python train.py --model="audio embedding model" --dataset="synthesized solo parts of chorales (CocoChorales)" --targets=["instrument"] --num_classes=13 --head_dim=48 --fused_qkv=true --bias="none" --moe="top_k" --moe_every=2 --positions="rope" --momentum=0.95 --batch_size=64 --final_lr_fraction=0.05 --warmup_steps=250 --adamw_weight_decay_other_params=0.01
Rows from block 9 of a small audio embedding model, named by matrix and row number. Rows with one number within an expert belong to one neuron, the router's apart. Each number is 500 + 50 x the weight over its row's rms, rounded and kept within 0 to 999. All counts start at 0. Numbers have three digits each.
Before each expert's rows are labels from the 100 clips, of 14976, where the router gives the expert most weight on average: "top examples" is what is common among them. Only what is clearly more common there than usual is listed. The data: synthesized solo parts of chorales (CocoChorales). In brackets: how many of the 100, against the usual share in percent.
# router: router (model.blocks.9.mlp.router.weight, 16x192, trained with AdamW), inputs 96-191
# gate: expert gate (model.blocks.9.mlp.gate, 16x384x192), inputs 96-191
# up: expert up (model.blocks.9.mlp.up, 16x384x192), inputs 96-191
# down: expert down (model.blocks.9.mlp.down, 16x192x384, transposed), outputs 96-191

# expert 6
top examples: cello (48 vs 9.9); double bass (44 vs 1.7)
router.6:527486554489478507472437538504532631502514406501541563480431531496459550496447521477485518421489523467528419544492439554437527476558574563467526497503520455473455527443490592503501444401502512520485506453445456569507486546577527582470453473626529449547529502479532466574484461508527509514
gate.26:499501463408633500440507471498500338545501574497595409500528488516575497493454498500495499535365473503511529537511482485501531451407503478501480398501498521498563599524493472496609542548513527505503547494461490472565500445551510476550457498444498593407481498501423563500378491456660513496
up.26:498510479444524504503482456499491432453434561535529458557451547501536499534534544535402463514375502514495515552593497465526503471495460442484504310546521461487493522497392484515589494536554502495595624504420462472599503501501449500585460487501515541407415537460411500532479518495463505501
down.26:549423507503539502497591516493443477495613473500563397426524436455488420501501391401536489508483501497497569487501503516463500590516499495438563588448487436500476536499536497628640612502506527446466460531522496557626422500467401466446467465491569605447424501506499538582487500535501596509
gate.43:469501498443499560479549455494501556529526505435500531497495550506503410499519543498494562582432467506492453431504533459498522497548436500418494521485477503500502537509560477686506561533417527426519500508500525516614498459533252379673500493488500503497480550546488546559491473495431500450
up.43:533500537464462485529510455520500506504428414520531592479573496458473565554374518501492500474510597531525505499489423569456501531501625463637530361496516647556492480351499567367468430516539498501517593479501513506516505544532551510437486581547496477488471612492483410483473504497515501545
down.43:500452488572435490506389506630490568405497482558376551413491496546343503500470503498442501500559515472495502513465502619500498488501470460497502499512567509503500446529552509511497588505548482489485481490495500558508510504490571478481557591610622501490513554485499490504557536622461502499
gate.46:525430504529570546468489512526412431531582516532529626542469554453499516520477460494525460522495453502505540506443529468451522569461514452520486557466545481486460532455488540528534510505458442439533502583392478453585455525435531487577520499425548470499479496502480509520473530500499517508
up.46:528424446583502549559404542558451453533496514513509578579553623531479517511492426475502479466443504478504446575469500466492513622546579454499521459500552480497413519430425579494525513485499470484573463549423466464543407519407541501548530578528536500565415480471505497503502502564452507522
down.46:534515580490688460497363515503524444442447447499476542404616418485511515524604538584424502562494453551474477493495544481495509475492527507578552501485514534469505474511428421526529485536562544451530503475529456407578486374524461502531478500439500490450453676497493560485553482506463554454
gate.57:513478602496530542613639451502501644529505522505503348483446501468590534498556498524478513454419599568517560522429469475546523519480503505387487491460511543517498508488462503467506477517428518483514456577476568593448588505516390472462490432444526476444488436529568509507445501483513498531
up.57:490501551486525507605588448510487602522476523465442417483442569477542499528573505501506500489374576509493576505443500496540513481469490485478473442497581516508496508533442514477486417516458449450544503519467505552435651524543413499473516462439552432479502331516506499512481500482522550506
down.57:515598550468507452544490470496561548474443465497496485511536403512587511454432490560481516503548519651477476446533536505514515268495494496520498443477486527502581487559505465487461449478494553495437499453505506493470516486529547512471509489510511507518495592492515502495487445516500465525
gate.83:526510472497570532495510525470553458554486489491515401496517427499659472499524456571582503521415480496522483504488552475463507418465533528464515622544453525408452501625521503501552512521392554519484469504488473498574442510498614477502373469473506506474480509563541443500432487504544529442
up.83:499499517529530501644499470509526512407476530518548395500495380429601497490554475567467476499386499499525522505496553495502502456476500540496500613642500450428479460685434501498512509471482513502479495422471435508494437502506556490467411411485555500501517611496549470493514506558504501489
down.83:526480521517406496498545449496518485501533508487499316586487524533513463468572560572422500493402515414505503376496548498515510447710502539482525458484480460493495503504397476484500499525592515521600495504511506493503498482522457481480473494413491468411391448461529501483530520599519466531
gate.108:497472526501548491620512496517555559489500530451424423506431467495576491420569492445578488503418619495536398474499515495529520498481454494452503508487434505479525503538508515504525485449466520537486497477497443554455507439510278415497539378399539515513616552460555501482517448500558497453
up.108:507516498475486498393498508502513450549624531509596491468547561497432503546431510497496524506577437499435568486497510516465513453584564481514498481490520587557490469424510503523401526516458504484606488551505641482574512513497506523468482609578427488446268493481381441568455603502464493506
down.108:483531511535540517540655468487477491517497511509507338501387585439616502507569505484518501460412452521466533476510465419543489511634485453396497499521457444478469488493509542533532476537399482504406482546539462503529459528502385500642464436422477498454577578510566480484464486537459460509
gate.123:558495514532691500412510494536489484513622501479534410504460506550627537450500482468543422515496516528516545491395533518482510452387584484455490464474477485455554504509446512495594476513308527506455485601500570486533537432501515532491438506466477495436491627474504491534451504498489515559
up.123:503494506547492477764661540430504446463472543498499532505505553541541487528460486485505515474505545513529445542497465498512526542500501501557512479467514514497509521453506494434418526460630442528500516428498432463487467480506436473498493469493578489526513496464486510444499574431475405476
down.123:517577424492463496395519502518485439510498559502492426452578553541575507477477506488476488450457404453491655471538588488501490432470589467518451504488491469499564450550489491463531496534515481501511500512498509488453512532491479569544490518480416494511585493516514439460427494583504499531
gate.139:564523563492577448466489481520474592500464501506475668501508448435458491434451531517611478577507569503474461496525511514457496594461505510563492521482502514502510453467496522475484451491480503512467504497515515473504551553485384476511511432439593498491566628458467513534570508483477500496
up.139:432484448480448553518538499465496438480587504497551315505509574544531510582497500492342524464470429502538499524532469472545479448525502496389507484531508487517509529530512487516499547501518516500521499527474494521479493448532586516492493546569426524506395417547507490478444492487522496502
down.139:499492489541455477456505528492536475548507483491413479468391530517408570516583452470490463483618457524445565490537518514506415410604465520597449501450514433513511503524504493489475475500516512502483490498519440524493593525491578544455498591491530459477556225521474511482466505498470504484
gate.151:497517571488495467498508493510485419455468570505487533506460416460585471399542495493508490531556454603498538512512506519436491465552562494499492543497398498515538472526633500393445536487506560489406543455475473481485495501544437438504543485461471520514650689488458498535493440502438498498
up.151:445488475531583505458476513511484539470476511501488541490516372497483528465528486435533546572569501540545477492514508569503467482593464470468526552506419504505540526571562464463422517496476569506453493391483495565415562395506428381412508463582504467507572493455523522527514442510554506502
down.151:497470487498537546500468517503502475597497470470494631417517363463476507477499483479606539515571542484530446490456499517468455597473502517553530617511409547500455534527529504489555490515535519515535491457511554517559482473501454460458507454502524530557527617503543497480477503456500506485
gate.162:487500409500676527446531500418500500500436500461500492500362447500478359500500500500500500500504415500493500695500499500501500500491500500497522500500490500500387500617565500547500500500500500500501499515500500500488577493500571500492667500503500500500502401710514500551495500500550500500
up.162:301364500500495500500493423500500555428500500500500490500585500500500500500600500451393500500500499500503500500500500500500646506500465575476473485500507529500500500483500500500500425562500500364500500500500500500500589500500500500500500500500500500500504455470500500500500587500500500500
down.162:500507500500413500500580500501500448516554500500500501500509582514500500500501500299500579500528498609500499560500500500500500500499500535501500500500500457499501500425500500427500500500500500512500500500500500500500500539500451500500500500500553468500311601498496500350353500538500500500

# expert 10
top examples: viola (61 vs 8.5)
router.10:512425575456521520529459540452579438463420533515483541445480524510529598571402516553536568481523636528515564599511448522494452429466545528463502592465483487517486467422455399457489555478558523496582519565542502556474606529546640474488432540506511473444533495521524501589555495510568529581
gate.15:502509465543519535597653473489525540622468536436501359494499514510451498461470538384511512517410525423499493537478537447431530499516444502409502480510521525555432417479411536559537491503370408504557485506504630497557502579501525474598452484458551497500500501503497504490484500483531529529
up.15:458532498503499547513436450464479500496464511511497706503566367515513531495496498528518533576649563628513454462525497510431490515473476528560545493496479441498482542510541505546319433503537509537475500460492447507549464580520500385499565513537552494521459537479444544558517488486456524505
down.15:535423541502564504615554509478570558485510500478483490425585511476414498502425500489519553540498537484463483506429547577477537517570498484397516508508494664512456458444528534625381503482458508493515489534488560507616527479496489395438536455440428455510387567492503486512485500495556501508
gate.16:497502500494637524449568449461450521506609520465541409494450402503482478479489460590527497632500515472490513501481542539457537473416518488433486653509462504511601504625472557533481477471352520470437458539495575457531423501437493504500483457476478467496390611447480495494542512497483525478
up.16:497497483480352436538456560531586562518412502496461484531540615502501501543464527418421523413502493563509455471523409429595511461606492514493513378500596518499493482385480445533507537535633425531559554442511479648478499495546473499505502595517490556477541485500540527477468498518490368538
down.16:496454498510453481497506587545506425486509445474473433533499601381572408423541438475539474474646425534421500490499508429498500536473540513491482500552531424492478528550589488570485605417411484476349514537527508476471453555486517426492629488467498524522501591462545500510581520548436478454
gate.17:235500500500500500512500500631500500500500500500500500500500500500500500500500500500500500500500500500500500500500500500500500500500500500500500500500500500500500500500500500500864500500500500500500500500500500500500500500212500500500500500500500500583638500500500500500500500500500500500
up.17:500500500500500500500500500500500500500500500500531500500500500500500500500500500500500500500500500500500500500500500500500500500500500500500500500500500500500500500500500500500173500500500500500500500500500500500500500500500500500500500500500500372500500500500500500558500500500500500500
down.17:500500500500836500500500500500500500500500500500500500500500500500500500500500500500500500500500500500500500500500311500500500500500500500500500500500500500500500500500500500500249500500500500500500500500500500500500500500500500500408500500500500500500500500500500596500500500500500500500
gate.20:513479571451644496502406494467496519446408499486567544517584467439558453473483497467512468490499478542558511474542525519478572530411555474564444507511487579512500545485494501421531498493484544413475525465457521423460487470518429520575513450498515493580497731484439487454532469469489547379
up.20:500515556441632497506396498460514555422377503493532580526539440447507491490449521467490500513484507561497493495505500550494616504401564464540471471503525591503498526496518533464443479492497574467469523449476509421467538452530455555512511495515505494542476642510442490512555433433493507364
down.20:501692503514391482576549527477489533495486512520567546458515424484393543503481540516508532510566463497532428452489497504494501465421476493493533499491500562538558416437516533496489531500559485554495483450565524578518474533482486558475511489582521502472539576516509564463599543460577502423
gate.22:471510500512500500476500500490373419496538500432500500500424500500505500500500362500504500500499500500465500500500500500465541550280483537500557557500503391500619500500500467532500499500374549677498500564385523500500521500500500500500500500488499371501500586500500500498500542500500477500
up.22:547487500500558480426497500500500499500618500500500462500386613500552500500368498500646310500499474500500636500360500530432500500467500500505498503523495501500500500500497530500500558500468449500457656500497500488500516500500500500450500454500524500501576561397500502563511500493500500477
down.22:500500500622500500461469500500500488415500500567500500483500500500471500500457535500500500564480442495461509427500500620448500504394502500500500520500500500500532525585509500500500500500500500450500483500500525500528724500375691529430500500500500500500500597500500500500625500500500506500
gate.37:586575519454504590425450497505499471453517515556511420496501498482596505441502479615453492564474540507407537556498490526505534472400584496474486327500498524498563508484470421471496483469457456489501507573440516518454582478503535610513501560573461493487507589573483504455454525417414446547
up.37:626588512446512601443433496505487504459513511549500439483498481490596507445480486608451491570478563502413546525493496529510539468398572495503495318490488510503546506506476427470488489468473469498496498582454530538466575483498526602508497549569463491489525600590479511465440514417442481561
down.37:514570509558500479411305509497562517554572455496609460532547463503444532478491483500495511492552546425582497506487525510497432485495518492468509493596439521497558458490460494571561549505495491472566480397521505444495562434484507465486478486570494493462360588440523465463619522485498506600
gate.38:495532415496382465483521502496485512384549525441500423538360459500439455397603587514498506551449459449427528515469501491466500499486440496416363577563406476514522472497496518491496494464454469510486500543426546530515590549534488527508529439442572530558606483566478500609500468549452493466
up.38:492460502549549510388461508483471496482433501488504606572623547569441557523462499483477497517580559553502549465584471503533592427610540415511501370497593454412399545388486497511509482512500506477377501500580491512556417568447600562517500545559477469588354460472487461434547517466421504597
down.38:527538487474533557479396496483500603530492516433514548532501428472410499408439599494492508523619538525613495488500475454510545646618513500457483545509493538501496506519523437479500570663445521482426516542499499543567489490502425502497616393521499501508464526501408550405507508489538508505
gate.99:541436500500500500500500500500500500500561500500500500500500500500500500500500500500531500500500499428500500500500500500500500500480443500500500500500434500500500595500537500500500500500476500500500500606500500500500395500500423500586591487500500500500999500500500500500500500500500597500
up.99:500500500500500500342500500500500500500500581714500500500500500500606500514500500514516500500500500500500500500500500629500500500500500500500500500500500500500500500500500500500500500500500500500500500500500500500500500500392500500500500500437410500500500500500500500500500500500500500500
down.99:500500500500500500500500500500500500500127500500500500500500500500500500500500500500500500500500500500500500500543500500500500500500500500500500555500500500500500500500500500436500500500500500500500500500500500500500500500500755500500500500500415500500500500500500500500614500500500523500
gate.105:547491493485496573560498490497507469511550487500500522513383475472493506485504505479489506562433525499518493483499485478330505589406495500503501502411480496441528557500458472533484503505517552537500541561494502638557345504500503464491504506462551573498537646562601510528429569445484500500
up.105:529474491490505543617498492487508493522504485555557502459514472476537519463473531485488512530501496549589541472491482509429561551419431540484514537483455467503509612485489396519504495552495546526501529543540546611509289551500506514505498462523517558508534639529533500534426542456480505485
down.105:534497502571503501493495475517492503475567513468497455482559504503449538500405576546535532518495424513495589406503562496503501507452475430426536443498491539496487496579497538556519491500410499500552514501414535502455495500494594501503557542524431516499497757469551492500508548503499497504
gate.111:529498476500424511455514537622546501524547485487472401505494549499471461504482546462527487494449384501416434461432499560446503517443509482437574503505478504537496431508533556591521499484487472540531517536573622457564486503399504514521506500493488540501496648504424425490531558504500500443
up.111:503499432474468500509585503473430503422464498507500516527418410492315440487515509607468560541455462525458371550507463503477497518471605430526495521500492489503445505535538597500459542502482512519511508516380448505540459502500502554573502547500524485499500533506411522491470509484431446369
down.111:470520523442501510539504416486500439509617520490500499512477534523631501498500453498512500508560522500557497479596506498501499398500487533527415450548456505496496501495392495483515429507456467527472553497503344543538344569552480498544486511501499487522470330518493444500469509496408500550

# expert 2
top examples: violin (70 vs 13.7); viola (30 vs 8.5); note C5 (30 vs 10.3); note C#5 (27 vs 10)
router.2:453461533512467503488423513518493517503433530459547487423529465357486504461378439507501593476466501547543475501452522578503504440467434486459530544562516504510455528582472495435478495411476507474382431440497538473495479586577502542452534446462524525562495550477536451630514462435483521542
gate.8:452602501501484540531566500490526390480512522462500500472437489504463481484596469533530508499615408499477541506465370512552507473412519523497503495437561525499534525482556454498528624466607508498529487491511475484463564498511469481472504574467527521405620393552470570455500484453484532459
up.8:528399494509447459538446521529488541515507510584446460496479532507506523515539480425537488503464533399561473461675540549527459570580493479489497547483416490491480491461412509495503492485475510504526495473586517494478483527413492509464482417557482497591474596451538435447528580577454506495
down.8:533491513515635470390421553458529477474499506558485511517476374487522503538518483462482408502510505502502490494486548554470454498542577553539481527516485416503547519500529465466476472580443549529391481506479537521536553446373575555354487461542532512459388612538489525501510512529473498514
gate.13:436483494476497484500447452502437504448561446427492447477522471529574543532505451487450495509525457487530602503515556534611475342464464512545455532526534456549541488648485460454546519510554493425477493484450480488462523467502722531462445456514507477561541451502478475450499503521501520550
up.13:567485565489516533588555502425515450565445506477471582462571588527459492464478515455535550521549505560488441423508449550486573554506527471475518447539482588523477500352486480544440493459465495529571548533519530506484479530522266457542534470454470512465423517511390511493488576404498487475
down.13:498434516512463552498508514520562529530500505539480427483502500433456525492516515493541510508499619516514507481446471501432490557641542502383515591494455614502473536460532516501442489520413497532500498550581581550512498524444445457495545624475424500512391456496532492513562487468504509476
gate.23:498501472507545491571509610512480459566502555490527465498505527565511396494526397376512481429507414440568458533583493434494553572426542524487491514525512498466502546531531512500530530577473504588523494370521457492441516518488410479604444417435517527533488426526517521512444490451630470508
up.23:474507485485460498566526581499481477575501567387493596534513505570395495516499473443530562458578503482496332505550500485508521621416594497563518481483421522498478458488528548534424533562508514592554498434469522512538513503499376495541502485504500493540506416468498532521500552455583476477
down.23:466529532595543576511371473513489518448360522415534536529564550578431534516490408514369563505491540495550485525493460481480485510487492524529475441520504561541477443517491462514406508474525488516557530417514418506458550475510568574486543523550444417549511413524493500450504502510565563523
gate.71:484465605500530579538471488491549603488481564461480586501443514565503570479574510500505502548490627541514489532478499528506524515466513536493444454466534555516541520480499481458390422498439446485459478487456476508408651517544538562507499494475464393505551305516549527503503485448508549494
up.71:542478520496552438471449497478481469447477505517535529523578461420559437511438508532534488503386524454502470525505491526424540579540577481493550510524465501499428508498526518515506481503473542469533527537509524486519460477491314453493499495512506537495425826436437487583544496447507505492
down.71:469533479471567496431444505443484483405537581480475603484506491503463526550467536502494503499396473499491473541496472496465522496387555482517500413518452620526492484525504486483500486543490490511495491503534549554541536491463475492513493504555485486524598654450509492517488494417545504417
gate.76:512478495526454488517506561472487457537469499506420595558497567449441443515520490494489485465558479491479483521472450473502472497683463464496501508500490442453490510497523422542479525539558494503496484512512482403485475489508496385533496467486499456515528389489497531605482447589560487525
up.76:479460556442552520505410507483526481520524527494522485496463341464530539496395522503497496463523491464514505496551475586554596503361583447581497496529521560504535533513565490456472469459477521496510503499531550469494644549470444529441522474548523524471493574568472499567545529424632502466
down.76:473476494489474485637463504500500562507511510513487438500540503545422492462486502496506535509553511576639374521497483469553580507297492490509437494451538523526402459490440546481497474521540535506566511473518523536524499515513523561536463473479504450568444441455515477485515562500537501404
gate.78:521500469539382528544586521484526567535529495499416428432490430503427515509412504482515494492491564424481507475439482512492488423585474491480532588424499491498484528611562514519482505430488476574517465547532524529520502497497538468444459525499496537495405446551584482494513511564544475504
up.78:505520428589438457485531500465552601482346506503429541496558461506320548516394550570502524567428549469481495454452483488494456465558501475442557499489476565519500505519532497551455505546484541464497477538579574522500533417506531446514499574514457505525439604451523506486643467573538506479
down.78:527617450454420447523481479460561429503526508410545530495513498513414499432537488577566509489594506506506460407544490525496558480515537535480547466499481549518523457438520458560462513494607490538545489513491470538457548604479513550478477481552435529469535340512499550448533512527465503503
gate.85:493504409480533521465501489556523433541430523530586485508519575504522438520590516469540431437410340500447426518560497459501533530449600491482531464577483498500388506470476537472568461517500531541636501480530482455600502422444381502521386502504511512456505486487470439498531521508488493463
up.85:477453467605526529522370458502424495497506480527453375530465580464540520534500479491467519433508503427554631470440506533534523420596515483489490534505500417504462485585528575510505576421500565514425518545463492501487487598484641512412518514508436501613385506535502500441501473517508539529
down.85:550502499457508505445437470529447562534495468514585467508501486444416441481530477507500498543442441585557492523500370511488491554403546431366488504479487526513458560489519464552548502450428493416391499524516585601509571428493493571410510386510640540460489575478534486529593555498495498534
gate.93:411522442548472526576562537512533498547512523503499484525421472468381500503504502496607500488506500447468483555446501498496451443503459435522435502439526440516472485459500532454520528509514482553596484514506557497582528501420652496374445500627523499466567328509514442497418429560500500540
up.93:501524509545437497706579505474469472488503522506486465447352408430490547512502487522443497490389491467465558513458524492489447449417427492486494518443509434514508552589504479455509569554577481482625485475598487511545508442456617501485485516508490495386606472512588561497420446519552470458
down.93:497538571493449541526593484468493372496463459571515425506548501499587485493500495479436494515495490520599501528476521457488499449381515556473494507445462346542574454486493425520570535516445495498533485506598527502527424474490461510510440443474527548440590683520509525541459467415493548499
gate.133:505521494514343459614587500515475546572527479459484445484509616560439483485494518524493500454498543506561490537485448460537520504600456515343518502467565500494461464459503504519495521422495468522532460556535472530459509564516490511490530506468485484493385395460510505481520539559478418574
up.133:450532495492599596407468505504507436520462587516474553516443498532488471507579488444515516535535434478426553485498509525440453515414510488624489471594442466519523510526508495447521471569472500494441524420452515473502564478552510463563502516483470476570708525547437490466415437489562564505
down.133:474367496526550562484455512522475494475491498511396576501550487499492426527500493388533505496487542433542476547477475539479475499682520496520403556499462489485526544522509506408508490426365545549391455498448451497379516474511517510491546490495371489618475464492484491500510460511517586549
gate.157:503502429497428454587570536469500454510523511555459507503504523501524483500503502460434487502457438501466499540582515401491501533537500504548495451399476504512499504515547495560477460504502465593520516532571436555518459497448514502562502505490428437500548502621502488485410549535549427471
up.157:504579553516534499534457455560516563508487491416516462420503471473540520501489465559512502496551546514596491430456495610509536384411445535492483503591494423493593457535562496379529564530489511399431500501542517502562495510545444527545510449428512498506518497466527573509573457425510515525
down.157:468498482500525548431531460562370462510480536460459535525535598486484499477493527497396475566441474429493543397517462502528542524545502447489471459563492514520489546464473529473596550537495499470493494620531517502503401509582421563531552486492485546512556574481465483406462387552498570491

# expert 15
top examples: saxophone (100 vs 1.5); note G#4 (28 vs 9.1); note F#4 (27 vs 8.5); note E4 (26 vs 8.9)
router.15:500434610444467545464409524411482509501541573564545483555498488515463453599492463434568552497507578572517518493511467566424413404446452443467444600531500505499496544487486480430458447446508569482380487472476434426596515490532456485544507576507525414527494437456519468535485452539466500532
gate.8:497572499459548507578609460507578558526411455488488409496513446514614531429478504410478464546423504540585479442501588458511522353450486484513493516487476525553539521574466417430443522525532504483529493442512531416437419472536476482497446447519575583488464542495482500512493386460490510452
up.8:517511553568493432422499486562531618474473427542558616463486526471516500456503505562586479517589532538484499412519476486468506543529473601530590529510545479501495470465446551498456448434475506505466480484537507519523496603509435534483501500475556504492464493381455525504548545597437505545
down.8:567504494501470501605513471515461553500534441512500376531518492533469440500447611524468499427452496488513385531381442464551600608366482504498420478446618484493506504385487513545521485506512496497538412594531523501505427491502503535458493500604544586496453424487495495528465476480504478513
gate.12:486499594512426467575572457500566459468471500506545492608485518497496497547459527561461502506457508618452499516588456504500558459429463490506537443470518494499522541460482437518564549503522501500542507504503433468500584506462381498544423380498576463499551501472445494523414532540457455528
up.12:564434439559570456475501499540523499474550487518494437446427476490504484451551526433580377500490386443569498512493543488468444491440549467623470507459506443461499500474455513575521478586468494473461492514582507487394302458465680521512503582508413499526504517480567497497510500496467500508
down.12:602467497499414504421469501517500506520505495564478490499467419501533477479534500490509495470533401447506564464526505510541430452410606497509493377423490395514499511534500504482525460443531468485475411461587505551457518500501696516502498538565480523530607528550567422425549477462475498510
gate.22:529520537437498456474441512442527452412487470525552552556625457479580486497421513495477499482451504490507508454540549560482595514410483486595480437488412536500485515423533500429512503505535529417541531426496497483448525504501389508484500482569507545519493730498495480489505458469512505400
up.22:482495588538584518517459525388510415436490480529546539538558489509566483510444485519485499454435508511498494493513502580472545506400508515555526423499474501499461497432540525458495461500521557489489526432455458492491519504471380488480525449513485489555410674508514505522429517411491513446
down.22:439492559428555585601552500509455444542507510464499587497482503489570573552397499531445477480455570507501499579469494468537551487487466521579512463468491526536498479487506480498517510521467524539556440448487559417514525485531524544532455498501423507523476547504468502502461449371530528453
gate.24:552548519501468436568497481443532471501412498346499531500500575607609500471475545488500453464543451572526458501519465438500522523362468500569500477335502528500500501480501517500501500572453513539558516501644500581455494433500463527521547501498472500500505500498466565502457440496501500496
up.24:483558507467469499519530547483474502543507549493523476506486497461497539470487457504554579497494489503497540451542537457495511560564476517540558507496504429500497513494536516502500446487556510405495488494458532487507513630534527506586523521395498471528510467529383423556500536501473476530
down.24:494454343502426446503502497487498445511467494543517577482524524512577501500571495463500571452499438485485501513484528497510440519525438487461534436513504442468492467378531551499569392442552499512500641363487484526496468503515382476569501580493507384528583502505471506539440549500556486455
gate.34:538566575469482504694680479545507530545483493483531430475504533500571493512426499520451482406432498590516443366399503434501551549474450526447515492509540542487523462454482474502512476507466482521531536502455522619494451501514439525490497450424477474370566605475478486493496564503479422531
up.34:468515357465404540486548514502502369481485505497524567546496462505373579562510500554508510490409456479507480648482463494505486631406460503520496555504482518545532516468539436504518527572505465565617545512470520488577507438423554462510497510508484500430613423384376463512494593509439456527
down.34:525507494500590504301469534519595461504499503491482621393535552555476432441536509485544540497501494462480494545487435449411533488608572504468537612490517504503488431455503481540563552455440401490512501492562434494515461507501540488514440507421376476521431485478495480491487509466516517508
gate.38:601479484476487434576425504506432484471456495499485553498459517504662502526523436452477491528540542561528503416524520532508535451554486469539453409495496445442557498587514485543516508466512502540480481536468434488470489495510561522480445490483456514536496436572410558490522476388462485543
up.38:457477468466496422539435518510593513522478478489522556519523361512373519563505488545611578434496624405511494477525503589564494496398503501548543531441521557507516484501499489420479501496518517500689490407515493489508552451458521498461421497524487542514484415501486455519531500527497484493
down.38:500373501499540477485532501497520466618497486500564547408568557485423509563531432481593503474361510436481516529584520404456514567644585467545532525491496513483403492486413539476534467530406536491525484506485486478543468495493442492595463480397474459498488408514487459560511550569498551538
gate.42:519516509622497502503674521499500417543498543456484606460487479497591518469435501456500458505440485419511488470500492422523497530483384481499549564412438464466493504494581436501540505479494485550476537524538466440518452503520459424623506406444488563446601563513543553518409464491650501468
up.42:468553492494478518487527489497476462528509442497482599490635544531417516520500503422489417498581463526534471411493500530516501552487486522484606445495529507480477568498493476581508550501517434505551582408598480502563494481478550550417535473567487507498431483505467484390428538473446540439
down.42:523466487474447415547524502468503525510485467518561490546515504481500468500388520524457468446357407478539468522509595483517575509266485532536491552507555571489557469496454477521475518503523515502558508502562517485493541488460587516512441455510542558384508540439470474503462581520547450411
gate.43:503537458532464537519501483497596458516494506479499533493515585542455547513465500512537498465374470486563545553502504452407500500501514483512505453505539498494435485382499484556551639552513475569639477509480488495500491500542545576497485516488429424529456428508483493450453573499491484621
up.43:465497587507505442505535457495460465567442532489586505500536570496498518465597461446438518489535546560543486517610531491511549556498531501416509468515509480509437444500548551515440374496495537501323565397471426482490397512504464504559489479429477486523439517504486479581607459366506541394
down.43:566447524462495442516429503501541542485436561573527505501523507639430493459531542511520488494487492556516435480465519517503433486471590492529453435499520562496488494536397483519520486535505459460520489439483502488362580402438625490516529516571503502563437375482497582500506463533523546593
gate.52:487554551536545471490567413526521506466486511515504502513495555468505536556542551609443506510492455561470547502438499509488475493387490494454469396540554569487526444374507558476551461562481504401530540512503505499546572606493427502574448494451584468437618551533441508557499480486519525484
up.52:497511501522536518399518556493507492569493459452450382459595478524507521462519423492488553521559479482511538495461474480520477397546573582430622501433504495489502464534517485512519515422444545482454465565495500515472570558539530456430526438461486466553516540546551498493488512636553500504
down.52:489436488543546478431490493536516496547488530563517495470494527485558524461504441453625488547569493567513411515551510488504514450602546528431484541426561507490517497465447537460500428395427469546414502554514440508508508531533396468545441403304471557577468532507500566475416504504520495536
gate.60:500520505471460485496584555492499328536518463447527537519558530509505468512450501490503499388466367530501496498502496489376502515509557480492541486482488561496495505435568501512620562562482606511509476499545504497649582499466547427429470485536534511441503561501412462559361522620518461481
up.60:481517510575333425607513515504515455407468499426482504507481539614499576487578523465505499505383488459502552540481525513474478454498473428490500503510512480492469431521479525497521547518573480544499497436567512511540586487447465504524427551504511389480559480426518470509485496568494450502
down.60:489486509514570519451492506503528544406470513475486528533582501499525565579409515499480473549525485512490507480549646499482537428454560516539489331473502517487562467532402506504469441610385528505470481533495594503528504479501600523622487605491449470501605559501464481448503492489494506506